Weights of a small contrastive image-text model.
Model: encoder arch preact_resnet, encoder widths [80, 160, 320], text encoder layers 10, text encoder norm layernorm, text encoder activation gelu.
Training: 7100 steps, batches of 256.
Data: trained on regions of photos with short descriptions (Visual Genome), 203450 training examples.
Rows from block 2 of the text encoder, named by matrix and row number. Rows with one number belong to one attention dimension. Each number is 128 + 24 x the weight over its row's rms, rounded and kept within 0 to 255. All counts start at 0. Numbers have three digits each. After the name is the row's rms in percent of the matrix's.
# v: attention value (text_encoder.blocks.2.attn.v.weight, 240x256), inputs 104-155
# proj: attention output (text_encoder.blocks.2.attn.proj.weight, 256x240, transposed), outputs 104-155
v.120 085:125141112097103142126119153099155132122109124173113086151162127115136151097166178119155138095135108137109124112151085168170116080153090124106162124103132137
v.121 081:112123122116111128142103131124161137130096134170132130171124112097133128119172158104140125089113121123123105109109079133171131097127122121088160112104145153
v.122 034:151128124168119120108139071112102098140137155074119085134153151131119097113094094151103122123111116144097106119162172209135122136154089145100129147155111114
v.123 058:157163146136111147099108131103132102108119102109091090136144143161133144080138123171150122129149134133111111125186163200137125130153087131102139151148133083
v.124 053:122105141139173118119112125159090128130137124087155172084095109134120090127146070129112096155121124097128106125126156082074141146126171138125110123140132088
v.125 035:096107122108140139161104117165117169119105157178135143131106087133112154143149172125085125068157142110144160150075104062132140116126189146105133100111148188
v.126 106:133112122158163112128159133148099138145159124112126153077115136164125119146088119152109149154124155116153142159131170100102149171086146121178080117158129120
v.127 028:134131092116163138103152138100100108140125138130157139155172103138082132123108136146086139171103079114103141126143132123084129122157112139144195135112138136
v.128 045:156152172113124125083131125116133084140103121076153129127127145146134141136123106133100076129132110120141144138161175118099114117148114145110122136168162117
v.129 055:117152095152114130152156122094131149097131096142105108139151153111100156105137146131148216125149108165125153153126122159172102141127107116136147136086131138
v.130 112:113128118099107136136098132119157120131095138154132117168132117092126125112165134095135104098117113123095116113102085136160106079154104134091163115109119155
v.131 127:143094126154158101135149112170127128162151136095147180094100127150138106168099108141115145143127156121154151162114165073102167162100173124161109104154132122
v.132 059:127101155137118118112084094179113124161101136103180177118106112136119108167122057134120084142130136095168127131102134066086159139117186141106126121151112131
v.133 032:120159138113135108122138107103152097173130136082122101146127161130112139091128107154123155101119119167114140153167182155132072136142116149148118154141100098
v.134 085:111141120097100127130106132126170120112095137164125110176129108108134132125165157103152114100125122126109129117119089134173113087152119119089160122110130147
v.135 076:130114136143152116135152119134088114134135132108145141094106147155125122138100076146114135150142141110166137137124171107071156172120159149148099115152120119
v.136 086:143103120151153114143145119156103113145168140086149169087111127149118115154091083144095125149128138116159125141113169105101151166096164123165095138149121107
v.137 150:141113117157167104132156114161105150142162127107135159081124131160119127153082105154109148157123155128164145162130163101098163169106166120171088114155132112
v.138 082:147115149142135114134126111154104120137126144063177174120088117148128100168085085134104091152125155107147138145104165085093151150117169143147131120158128113
v.139 064:174111182111110123108079124147139111152106136088183158119116121114153092156142093146108063135127142111130121160124129079098147123123158145097120134169140111
v.140 054:160147156111139153070092116108107099121119115102148112115134137160120137104137119149116120131146115139086132137187167183110098142161103149160131130147124075
v.141 059:156123185113119109081101131165127127149115146100180155119114119151168110163131119135119066138139148106147121138104136102099181125109161144116136138159139096
v.142 040:148117160103083121128124104197139132141118146156160180164116086150121130180157144124114109117122153083130173168081108098092144121105171150111118100126134159
v.143 091:112133132110092147122106131113150119123106125157117108172127128105129135108168149098142132102132114129102118097131084157162112096168098134088168141105136146
v.144 043:139158131157139138111124152121118100099112161077152101108140124137083128101107114156129100104147084124087115129165168182140115107124090124119136153134123083
v.145 110:128112113127157095160149157150109135149167148128134143101145112152138162135101131164108160148174160148171141139123137114118151174094142094157087100145154123
v.146 144:105118103121157093166150159155108132148151170139142138101138093144148164147109123146114148141170153152147139130127134121129138148100148101150092094162160121
v.147 035:142151120193118135103139126120146099116103132127124116119121111133110122129146102133188150119120152129094124129141162133168111179105129118141145126095112144
v.148 135:154135154130093164088110093112137126105111084114114121144101162111101082133145147112141107116086113091119120123130120130125129112156123170109152162104106130
v.149 032:103166114100138137153144122138127145127093127139132131135113160123124119128105105117099098107128138152129103125102110115142151106125136120162103109128141172
v.150 071:092132094144138127158141166120136126136131162139103109107157105127127161116156140137140159139146144146136134125127139134116117158108112103141120135119119154
v.151 042:152136116124145146108138121133171164124131082135099140160129132155118117138169175139148161152113122097130155149157128110129121137139112142161138106092094124
v.152 101:144141154129106158104096090112156115111100091114133121155103148104113084125142130106136101117075100094110111132128119116133125092154114164103155159108103131
v.153 071:087124108157140129151142175125144096131141174144152108116153106134141176099174114123148140132154129155129134131116156144124129150122121113114130113119123166
v.154 063:142150102140143136101113110085109121102104101121144101127124138123099111097097102095110091115107094144099124142149136150152107090156105166111133147162143103
v.155 121:136132156129095165098104084112145119106105080107124124154110160105108081126135131099149109100084102098107116112126116132127125100160121164107156152098101139
v.156 083:131131144146098146104093090121144125104109096122129114160111143110122075104138116115139096121085101098099113123139117141139108089158109162102147144119126123
v.157 138:124119107126162091162147162142107127151150166139141140093149094149147163137119114151110149146164160157158140126129142125124135150095147094144095094150156125
v.158 094:120120113120142107172162172140109151150153172132125137106154116142134159142119133151111165144172160164163143128137141129125153158092137096157104095147152128
v.159 105:157123148130111162088098087118136127104109084105106128147091166117102082129123133109141103119089105092117116123125122113125129102151121166119159163109119129
v.160 087:127118136139111136099095094122140119099107099110146139140096146118098086120109108103125099098082097100115099121129114120145132095147138140115153155124120111
v.161 040:157144156157139156108137120125168095147159121124100148134136114121133118131182137152204170177123138135156143146135160096110109161110138108160158127130063106
v.162 032:114139118137119118138120141169105129109118141177148121130107080129176148152122127127097102129119086159137097132120078132124105082106150127140128095166135135
v.163 032:062139138108169117141118158142069131147100126137156136083123094134131141141115171133104104118118147140125125141106131138150099103164123132109148130150136118
v.164 059:182111163092157118136127087153116159119143076138130141112099176155134078155119183146096138121124124104155159124151128109114150123128162149145120120151149106
v.165 032:171132140158129139086152120082104103164146072143109117141090110148128105112098172125166141122112133129095114108122129147097102139135109118120138113120137147
v.166 068:163122152125130126117110096126114140113095077139114143146106157124107104130098149118104114113093119116125124108129122131139125108146139160114125121146141094
v.167 038:103106117146133124149171126137141164150149147180093142130149111110152128173155145127177164172155147158146147128127102119106158148090165133129149114123152167
v.168 029:153116162145152086143133089117092103151132137114149106129142137128105145144156120160108114134138086135105124107114150147133151151116104162145095114185130126
v.169 063:110121115147137140131158147137146105142135139123115109123157119118120159124162122117148150157168138134140130135122124133127128146133105125140149121110103132
v.170 138:150133153127094168088108092114140118104105078118115125147101156110111090116153144100144109113087106100100127112134118126131119104154119174101155159100096128
v.171 079:091135118122135123165148180132142114125142187155115123117173080114146181117143097125145145133165142154133131119121139131126110155119113092144128114123109133
v.172 095:144145154136096155077101110103156128096100097120103108151115144108109107095142125099153100125087106107094110119140120144119101085168102161114160153116103131
v.173 068:098131113131138146155141160137135116147132153136118111113162113134149170122144097127161152132156142137130144136127147131123100147124129108134130126104090127
v.174 127:148141146140101160089100083121144126106113085111114121149103168109112079117137131113141115114077115096114115136120116139119123109149121161109152170111103131
v.175 078:110119107109155109155151163155122130162154159155122129112147114135125170157128128140119161151184154153164137116118127123111127176090145097161109104124160140
v.176 066:159124143130121123112096091132101134116118092118155132124085150132123083152105137114108104099106117114108128119142125103136140118144124156115136124143151099
v.177 058:140138125145118129125097133126124132101117124108170117131117113142144103128093107107117085107124111114103115141140125128157126101146115130109139125167137127
v.178 034:169133138119135105058107130096120116100132096145105105109116098154098124117135102133105155149112111118132130128115099153136101121178119096125144158115130112
v.179 078:128099127110147102164157121169115141171153140125125176092119134131135152178109137135105169123158173126168143149114131092112164161100155118145104099151160129
v.180 044:121079126117128115146129107157152130149121079165122141138114153114154112163110159120119136118112146109182151115111103095117158153113149107112122126117127181
v.181 043:109135133092110118151139123145151145143126116172093113163111151129164119147131168127124152119108161113136146115111087116097134121120131143153120127104102157
v.182 115:139122151133103161097113074111146137099116080099120123147102153109110095110147145109138107109072109094109111117131134137128124105139124157110148165097110131
v.183 036:075124119112102132119153108159150130180131133140107162125135135097148148158125173100147131150153169112131140130133100114133144155117154126137124111076159133
v.184 106:116126109125152106163147171141120135153145182143142134114162094136147174134127127139115141143178141160146139127131135132138127156107133088145104094151142135
v.185 054:121137111174134148113108130111132094098117145101144107134139066131107118119116080124153091134115094128089092163137134138188120097135115127145128141139113107
v.186 031:156139132123126114160138085107126096109149143128140120068146116128100129134127135106107104159113086141146157130114152108136124129159106135149109120065119118
v.187 049:096153106173123137096113169123144105103133166093157109111166080114123146087119087146174114134126110148087132151141160178200090100164112129109139152124108124
v.188 060:114136129141103142124159126155159130138153149134108140140154129115125163152157145136174147143133160139133151127127137125113117157105140095151114125099097158
v.189 141:143134146129093169091104084110145123104114096113115118157112159118108099119147135109152109120092105098102123118126111133128121106154119171103157167103099141
v.190 032:149092127043102103126134108149128132179124143144155124128099124107149101136108159144129151128131145132124139106096104139102140128115117131127143128098150156
v.191 028:108161144141139114113120147112129079141142146133121148142138111163115106083165149134082093175142120146126121128176135135146129114094103120168107149089148171
v.192 098:153146133164153161112112127118110101060121129083134112123133117130068135113134105132141124140155108140130131131153168121098125090132123116134114166128108120
v.193 086:103118123105117102145147141143144163187139138179132132125133146133177117134136146119123134130120165120139141135115088126166139175125138116119139096122143134
v.194 086:144135123152136159097126131129108105052121121087137119108130120131068146112127112128152135136140111131115130118145172127093111094124127115136112177134100118
v.195 080:104109131117119087154138134150133162197136127153106155120119139130177135157138156123115120127129155146147138147120108114122147177111138124140101086124160131
v.196 127:133139152125096168099095109108132099078093112115136111161107128096114111105144118109131078109100092111096112109119121141136111085170113146100165171122106129
v.197 100:103120128103116107163125115131167172199124110176107128147119151110195118138115154114093120109100126113123122120099090127137130149125131139131134091138142158
v.198 065:137145117153120165079133143124088095057126151116166128124144110138074161116141089167173141149161122117113140157164154134140127122137123125147130143107107080
v.199 092:126117132103107110146126127129151158186128125177120137140131142139184116137128151126105137127104158125141119127117092128154144156130143138123141096130142148
v.200 061:128143117148141162129125134114089099056117132089116133097133129128064130119114089130114123126141097116119112138135139127113119088109119119146098157149109108
v.201 051:134098137119114127133135115127141157157127113160116124137125146135165087139130149133146112148108145130145142148143095145162140174154151143126145121140143116
v.202 122:130119113122138089156170137151135151174162141137114145097137135151150156155121155156128164148149166154158152151140125114122150178100146087162093090141145120
v.203 098:103114108115121106155145141149142173183144134168131139118135139128170148142122155131116141124117159129140127130128087110153136169110136113137119089122149133
v.204 123:138114115124159092154159144155125146166170134135111163083143139161133144156114149163128165150151164141159158148138133102102150167092147099155091084146154116
v.205 104:121114134115135094148166157148126155182164145143116144103150132148147149152118144137129166150143163130146142143123119121133152172092141094155095088137148116
v.206 115:120116103130149090147157157162126156179152142149117147094141132147152154146113146145122163135151156147152158141124131108138149169083141100158099084140148122
v.207 098:109116128112108107156133142142157155199131123179124136129129139120179130134131160124108138130108148134133133133106090131152151154122135125137127095126151149
v.208 079:105113144100113121177131119140167166191133103163091131141109147103179108140118161103090119092101134120128108106100096119127132132117150144120133101143144172
v.209 084:150153112168158152104134129134095091078132140081159124103135111145084137134128101157174143153159119135113143134148168143123109109122125120126120140121121094
v.210 074:157131115161144140092119151116082092065144150102136127093154108135063137123132095165154127146159136145134154135168164146136118128142107118129117154118118085
v.211 090:113119135111110096163138116134170169200123112170108137138111150113187107134125156097104120123105143128140104119091095106156148150127148148119147084131152168
v.212 094:141141147151121162085110115096118102062108109094126103137128118117101117102146095105143113122118105127100123117130156134122113092147115140108144184123116126
v.213 070:133136121145152165108130113124108099077139128080132121108144105130091137113137103132151129135167101132118129135129181120078123090121119126114114170118117117
v.214 092:134139149130124161103094115096128090067094115106148105160116130107101112097137105113134089102114091112104110108134137140134106085155116155100146178123099145
v.215 109:123145139138111166104089104105141103087110111113149112160114123107118106115132116108125083105098094110094103116121137145125108088169114166092155180113110131
v.216 093:144139117162151147097132115122094087067128141091169129108146115144071139131147104146165146156161120138128145146142163130113121101125112111137134152111115091
v.217 104:105124111115135096156161145148134159176143148171121138106140142151157153145126152138119157149147156138146134141128105123149137163096137103152117077129138139
v.218 107:145137137154148161107118126114109084049126125088133122116127113138071125115134107133146124128152105133126122125153176122089120094125122123129117155132119120
v.219 114:123124107127159091151172139150136161190165147145119156107147135154156146160126156154128164143148164143160170155134126112129147161102150106155107072147147116
v.220 079:120119127106109104174132108136160161205137128166128135153122125115182132131123168124109132121092133117133132127124101133156131144138142138121142080140148155
v.221 067:138150132133145152093114139128093110047132138089147119124128107139098146123129117145134116139175137147130134133148153124089123100132113118132105161112107083
v.222 039:136144148150132160073127132128092126066135085123125121106126122148098154129106096135122117120133129153142101127141140160094104096116130105121100190143126097
v.223 101:106116107120148093161156146153132163182144151161114150099155126148150157148113145138119150136156161135141143141126119112137131168095135104156106081129149126
v.224 070:141162115164143148106142154121112096070123137099158125113142116143083143126126095159163146143155114140115148131146162127109134120111133124130110150131116067
v.225 058:094094149089148096180105123139159144195125115160098145130119134123159100130091121114093090102097148105134117089091102098104143145114150140111132112142146162
v.226 090:106114136098111113155131119128153163205136139164125135128130148130180121137127167117101123125109148112135127127119088126162126158124134148116139090132146138
v.227 078:140143129149144159094131123117086087070110134079143117123133116147057143120116101125133129137168105140122131127140178135116118104134114108129111159122104102
v.228 102:149153130142128156100105109106122088066114108074130125141114122116092114100148102113132098125127095128113120117133156137117121074152106154115141177121114131
v.229 100:136133141133114168101097105107129092077102115101127116139105125098100106116132086097124101115112092113101097117120140143133111075160113164106150172114121131
v.230 110:130146139126112165104094108109131106086104122102133104154125113101102100100131107109133096111105084113097098100126132149145109082162114155090151182120109131
v.231 093:132112117102132091162157137160137162185152145154120146109139140148164134149130154153117167136140170138145153133140095108130154170117135112146113076132149133
v.232 099:112109123095108096150134126137142162197134141171128129141120152136180124140122159132124133118112143118138131131111092130163136162135126136125143099137136139
v.233 091:149141118142141156117114125117117078044132117079136115136116108126064121124123108130148126142152104140106130125145166122088110083141126132127125154124111123
v.234 093:118121135090114102160132130128145168180128106174114121152112141115182114132113164106110115120110145115136118120102093111159135150130129138109145090142148150
proj.120 120:123129093157127135124116124131102115114132119139124131128126097128146124133134107121146120207127130126129092116130137123090123125137129120134127147118124117
proj.121 112:110135097161115144117125135130101117107136124136125127138138088123133127139141118128143123200135128137132086114125139123097126124135130127123136147131119113
proj.122 032:129130100131114138168155093100153104124140125184137142128111093141138095139097158134139113140097152101132098105123135116145159141127140134155128140113135146
proj.123 054:132121072154147139126130105139137101133162129152120148123104120128142090130126112128123119142093150092142118120129112118089171140130134126137138125127126155
proj.124 094:137133172102138127143137122117162150152122132121141120125127149129113125126114138137118133061124134127129155143121115131181129137115121129132127112132133134
proj.125 030:151168153102093121133109140158141154135105094099163115125141135096115164119120131149147168118112099169115167116128150114173118092135135122137146100129111114
proj.126 129:134134155094135114136129127126148135149113126120139125119123160129119133124116133141111126050126126125131159134123121127162134133122123127125119114133129132
proj.127 026:114127113146158122121100149114099120104163123161140126142132082137188107125075134126163073137121166144117097109119162125086124153110121143136125089124174138
proj.128 028:127092155121115138112130155157145177129143131123101140106113104127139088161131150130177158127150130117134138150126133095129143124165176133158139051148120133
proj.129 050:125139083130139135125115134129085092121109136152133135121152116133156114112106113141131055124136145140119103074131151109073122126151124148110121145112155128
proj.130 130:117129103157116140121119133135103120115133129136127131134133091125145128138133125119151128206136128134138083119119145128098128128134126121118124146122117125
proj.131 135:133124157095130118143124129131152143138112134112132127127129166124115131126114132139112134055133131133126162132123117136160131130117121130124123112140137130
proj.132 084:135132166101114119134151140123169161142124126113132120137125153112099133128129136132105159088133124130126159146112115142192124134124126128141118116134131140
proj.133 026:121124123133107133116139142125108141130126147162133122131120144164112092132129148113132069086122165150149117121123130154122159111144126130119088128120150161
proj.134 118:119127100152124145112118134132108114110141128135119125136122091120140122130149114113141119203130122120127091115124136127097129128133132127131133145123117124
proj.135 114:140126164099137112143136126119156142151118141122136118127125164134115129125118130139114137052129129122125166137132115130170139133121119129127131116135130140
proj.136 121:136124158093128106137137123132152148140117131117142121121126168121112128122117140136111135045129126135116160140134113127170130128122126131127132113123144132
proj.137 141:140126161098135115144132120125148138148113130112136119123126156127114136124119134139104131044137130133119168136128111129164129131125126128122128117130140134
proj.138 115:137123160098127119144138128126161148145123126106126124125128153126112128122130133141108137050133128129119167146127107126172136136125128123134135110133124136
proj.139 071:136118178116114112120140125115163175140129133117121116134126152134096127129137152125113166091135106138132159150122118128193124143128128118132147111136105135
proj.140 048:142096077154142132132132107152115135135148144132104157116089079128148088130124132124154125153130142099133109147110117119101165134135153125137142116127132131
proj.141 063:139121175119116126123148134126162154145127125098126125132112157120085140137138152124104167095140116133126149156136114140176123121127133109144129111145107122
proj.142 042:133125164124107127139129158127157168147135103111126133147139163108096167109161135127108152118159128157135153133121133138192107115129135115124116112139104110
proj.143 124:123133105162122134119119131131103116109141126139124130129134096124141123126140124118144124204124130129136091124125136128092133136126131128135133145136126117
proj.144 036:127090138119107080117127124126165147166108151144123115182106134108152108150151099135140122151105140114136123122085122119116149174117110122116116110146161120
proj.145 125:135137156109135122140143122129147127156128132134128130112124158129136129124110145131106137047116131131126154139128118127174117146138129126129123109156136134
proj.146 136:139135159094122120142133117123146130148131138129120123121133162125141138121104150133105135040121127137135159131128105135168128146134126126124128115149141137
proj.147 029:118124116157162104122143137133142122181130107171127109120112143141147139126088124149148126124116116144112092131111108079178114121138104120105122127155161127
proj.148 129:123121090165125136113132123132115117108126126127134132132117107126123123136147110123149122213124125126129103130133155127092130104125124126135137140106109114
proj.149 024:165124161079126099141171097138084121120113159136114126100091160134103103107115144161151130141089131131129142102141139127104109168108131121102125163130084132
proj.150 057:126163159114081120143137145107147150152116152157168108128137116130143163104123120135116142103126116146111117123121130151189101131117113121113132119196155130
proj.151 038:120148118137129117122153132121120138124135156155142140102139116126103160141107129156139133125128098141121125122111137120166104109146145113123115136184123147
proj.152 118:128122100155131128105119128133106122102130119120126132144122100122117119132146115126152122217133120123135102127129137129077125116125137133128126150098111123
proj.153 051:096144133130074132131131135116146166139116130178131091140155107133141147113130126139099122116143115160116111115102128162182122127112107118118115129184157141
proj.154 070:143106107138130129126103103145132138123122116137132130171112097121137102135160114114140129176132165109125108096127122127061134122098138123129129132081125129
proj.155 126:123123097155134136117121128126109119107134122126127132135128106120119125135146112125151122209138123123135103124127141128087132115126136127130134145097105119
proj.156 105:125115104146125136102117133134110125106141121119132136147123102118119118133149124122148120206132130123134102122136136131067131113119136137126142146093116119
proj.157 133:138130156098121121145132131126149133144132129134118119114136158134134130117111134132108132048126131134128154133130103127164123145133118131127127117155138138
proj.158 115:137131156113122129148141131127150138152125139132134124109127155134135129121106139131109134051121129131128145140130119129182116141133123129132126117155146135
proj.159 111:124122086167135130105121121133110113118134125128124131131118110118117121138160121116156117207129131123123119121134146125076123114126134130136128142096101118
proj.160 100:118123098140136136106123121134096124112136119127111136150124101118127121128150120121146118191129137119124124125132129121067134113124134124129130148072091119
proj.161 034:092110123129124141127137164104119136132126117150165152121113113119123120104100129113126112129128087144163107120114153123147115107135134142112107124161181142
proj.162 036:116123099135136131107118132149104104099122122120129106134154101153147120124147119124113132134166164118120104086123161137102128139141103127108120133119143124
proj.163 028:132081186123125125125153118122133110116129146097106132123142167130095120123087130140127157119117118142139150145112106142112141159128099115131082111142136140
proj.164 086:139134147124150133138132116125132119128121141119130127113122162138117114127112144133131131077116121129121158158128133125144135124138134135140136128140121131
proj.165 031:103117125093118124129128117127164136109096139130117127090120163145123127104148147141103138086105126136172149108132136143175137119120123144154150131145109121
proj.166 050:149109113123161121101119109134118095107133127086099160124096133140119107144118121142160101157129144100131168127135115115071167147142124137156132130078110109
proj.167 036:100150072161112145125120121124118114098128099133136149102140086114109116138137090135127110144136088127126093101145139147109115096151135150123117151123126113
proj.168 032:150113158119127116128145105124173144133120131144107093108119148098117146135099163143124133082110109135132141143129119132122135108106126134145133123154132143
proj.169 049:113134105137097120122150124109154154147121138181140109115141126126146144121117106119117141148127116141130088143137135140168103119125119129113151126183152121
proj.170 131:122124099165131137111121129128113124106138119128126135143114096123114127135147112123149129215122122119131108128129153123090123106125129133132135149104114118
proj.171 054:125145163102069130129127174118140147156117145162139084131181118124162149104111128128109123121145118136105104108116133166168120140112112114099113107182185145
proj.172 115:123116105146126131112122123138120120111130128122139133143130099128124125136142113123144121209141138128123097116128138126074134116118125118121130138106127122
proj.173 049:116138162138110103137155144122163157132121136180129092127146120125149157099132135126106136115153113136126087125128147156200114131135107117113122121186144124
proj.174 123:122127103170140137106120125127106116108135123127126131137115102123117124139148114121149125213128129121125104129126142124077133116127129131130130143099104114
proj.175 100:132131152106128131150140118129156134138121134134131117106134156138140135127106139134110133043119117140125141148137122130189122149134122129135127109160140137
proj.176 051:150099130117162129123120120159104104099155123065105143139114148132105096147143139137136116122120146105144162123122111086063140112120133148147125128071078126
proj.177 071:127117116137131134117101117130112112112138111111110132157129112124132120137149116118132118185133151128139103115127130122047126117120142129133126124077124128
proj.178 028:100138161135107072130161125127178155137130143163144118140109114112153146133163109113140131165129099115101103131119137118054132150091131153149101113145119131
proj.179 108:128138150114133128135134124133134128145126129126124122109126158127135132126113142121112130067110115129132159144119132125181121141146117130135134117155126151
proj.180 036:141164137149154177110128121117082103100136135101110135072137128135076142123132110166165117108114114137131137159124127119134116124153121104147147146113092117
proj.181 035:147153119148149172113176134111137120089121140143158124093130129129083146111136142138154148145137102135118077146128176125110113133133134140119140148116112114
proj.182 120:125125101156137130111118123133109113112140116122136131139114094125122121139152117127148125207132127117128101128130138119079134109114136130134132141097104116
proj.183 031:098187117132157160139125126142093136079163112109089147070161131079101123154127102082125138096143121126123150151151104113170090110133115138140133143138103111
proj.184 112:131135157091113126147131134129144138141120129133131124111142146133142131126104149132100129051127124139126149136126114128181125151134124128117118112156149148
proj.185 072:125104112119106111133098130135116132130124121131130138165136079121144133138145119139130112182144146123145120111115125130076132128104137125121118131098127127
proj.186 029:127131157125147108107136144132123138141136114114070155142149144120138132136085151110142144126103122171130104162139114137162099130112148133126139092157135166
proj.187 073:127115113139116108123101140127117130127133122132140136160113100119151131126133117121136121187153160123133106099113125128076142133109132127115118134109143121
proj.188 051:127142139119108127142139147122142145145131145158149107118156122135146155137116115137101137108132117137111131154144145139183105121159124128123132098195167141
proj.189 134:124130096165127127109125126126114121109133127132136132136120096124125127130143105126149128207130130116124098127123148123090131109122132130127130140101111123
proj.190 030:141127133119145161150124120136121132076120129110118125089126170074084106152132118122118112106122113144147156121161109112162137140148161145137146122124045114
proj.191 024:148090098143175137168123118188127119124135120087131142108140116136116132131157125101100124075090135111120124131122113120172111075138119127152130153126113125
proj.192 075:138139119134124109116128106132163159124114114146134139158123104142133133122182141133190144206162143154147138101149114120039149111087124120098127135078114102
proj.193 071:124130140118125141157140135113117116142154136117129114106145168118133132127084129116077124038082092113106136149114134144205097144177123128159145122189136155
proj.194 068:121136132123116111107125113131175152148111114124138136159132104129154135128179135135207148197173145145129155117150141120026134129094140127098121110070104109
proj.195 097:127126145101137129150133130130139122140134143109121121120133163118119133134104135118091127036094120120106146135113119138171125146145118134128142104155141157
proj.196 136:133131112157121132098119127127110133103120122131137134141123094132125130130143119128150126215140127127137101130134144129101128104116130134122124145108122118
proj.197 074:138116142162118130118136147140108125129141127120120125115134122138115124138104115123060138104101130121132095150129154120217127118141133109139124134165129117
proj.198 063:121139092133121128129126119117144109137127109151123129143130101114161126133176113120197131170157133136130128103125137124047118127128131142120147136105119116
proj.199 069:113124120122146156155136158115105108129134142119134113097128147122124138140083125101054115036078100126126111153106129130218111145169122115142158131178136153
proj.200 049:119125136124120112122146100134167141137101104136108136148131108146151131130199121129209149206165138151127146094154162105040136136092133139091115115094132113
proj.201 039:092129097160092151129118152120092121131153119140127138127137119111119125139085111123096128088103101109135117124099138133202103126149126128143136123144117128
proj.202 133:123128149096139131152139134124152122144136136122120122109135160121126130126109137131104130035115127132125155133121108132166121158145118128131133106146136141
proj.203 093:122134148109134137153135151113129116150145144113115134105136163114130134133093133122081120033095107115114150137123127138188123151172134133141152118179135151
proj.204 131:130128150100133130154139128122152127150128137120122127116129162127121131126111137120108132028113123123124157138119113125163123145138124124142144117142136147
proj.205 120:125130147104125129151136133119139119153135140123125121107130160127142126128098136131109130031109128127121156131118117138172117149156129141142140108156137148
proj.206 129:123125144096138124154132134121140124150132135130119123108131166121143133124103137126102129030114124125129156132124113136170126147140127124138125110148146147
proj.207 081:115123132121135141163136156109116107131159130114116125103135163116129132126082125112058125041090109115112126149105128132207116148178126143140139116185129143
proj.208 057:131122142139124136143164133139115132140138134109134119122137141125085149132120131133047122102095132106164120138123131129230137121137124117138122114163127118
proj.209 062:118124125082138113141118123138149129142117138145123125132118126132146120120141151132198130163170127133122166116129105122045134130107115130134118130111116138
proj.210 054:126158109111157110122121118104116126135104136153140122130115108135160119111138120145198104156159123135107156117152121139046127137120112134119131151101137108
proj.211 064:143098153146113138143124138133111130134148144118127122094132161138096143138099123129052132084086133112124097164124131137233122111135129120132127128178148137
proj.212 106:131125110154127125101123119138119138106120126135139144139126085142115126122155115135157129225152145132130111109137134121073140100097138127110116145088126101
proj.213 056:131146136121122106106135086129205151142098135132116141166120112135144126108201140129177161174166139137147147103128116127032143127105134114109113118063135115
proj.214 116:125121115155122126105117123133114134107120121130138136150121092130125126127152121135158124217147134130131093123143141126089129109115126129120119138104118106
proj.215 126:135129100167123128106124130129109139106124119131139133143121099131125129126148118131154129220146140129130103118138146124093131105109131128119115147108112106
proj.216 068:117140123098121125140121137132163139144104127142125144142118125126140131132151152135185121159167131123120168095123105130039134149123130143128129118085111144
proj.217 117:126125155106125121159136143128143129157136133123118121107137169118147133126102137128105130031114123124117150135109117136174128158154132125137141106166146148
proj.218 079:147132119118128118097123101152151146119113133132130143152122088138131120129185129140193138209173146143134140108140128119049141120080125117118112137064120098
proj.219 128:122130147100137133154134136127144127154131136126113125111136161123135135126111138126111134038107117125132158133120116124169121152150124139137136102155137150
proj.220 065:130130124118139146160141144119102111121134140135148099106127161121105142128063123117073109056093131104134131150124111133220127136149131134139123126185143171
proj.221 055:133131128149131117113121102121162135138112119119116126157115096138137123103174131140188139196169138155107142118140157133054122135097133129119130135084123102
proj.222 038:137120120160104116114146119124144122144073111146113131171104082132159123137173116140162151179171118147143141153145173117076119123119136145101132125098117079
proj.223 115:118137145101129117156136139121138121155138143125120125108143165124143126121101138135103115039102119129120150134122112129166128157156120129139137110155132150
proj.224 053:114134109100150117147129106108153124127119128155132138130110145125139126106150140128184124141149136127124156123111108125035123132134120136120119130103125132
proj.225 056:124122179094111138145127110124129123126136143125114123117135179133084129138125122117077129089081130098151115141122118126186139119111124117118107105149140154
proj.226 067:120128130141140148152130154124092110123140142133129122104126147124096129128063115116045119054083115113137094152107129131222112136174118123136144113190144154
proj.227 066:126131117134132110100125107116135145145118119124125140148120089134149132117179117134213125206166130150123145107141142126029137125093122138098121142088119105
proj.228 107:139120107145128138101120118132120131101114128132135149153116091138113124123152120133159132225159138143135104119147133123074136096097128121125114153090115116
proj.229 118:133125107150126121105128124140113139108125121136137137155118087133121124130146121141166129220147139129131106126137138123090137108099127121126119147093123106
proj.230 127:132128112157121121098118123131111138109117122131137132140131088137130134124143121128150125221147137133125106114137142118092129109107129121121124147103118108
proj.231 111:125134148095123130154132128123140119156142135125116126113131173115126133123106133110092130043097120122118151135120114128170123147152122135145139111159125157
proj.232 075:125122128129119153155136152124099112122154136118128113107128151123108127132067126119069122035069108102121114162109129149214115137169138127150140128180135159
proj.233 076:135119114137134113110135106131146157126111119132137141163119098144115118125180137135185145214169150143132126111147118116069139112081129132118106139060112109
proj.234 068:131110145135112141130143149134103116113133151115128119124128136122103140143098126136055126074094129117137098146131155135236142124146133129153125115173134124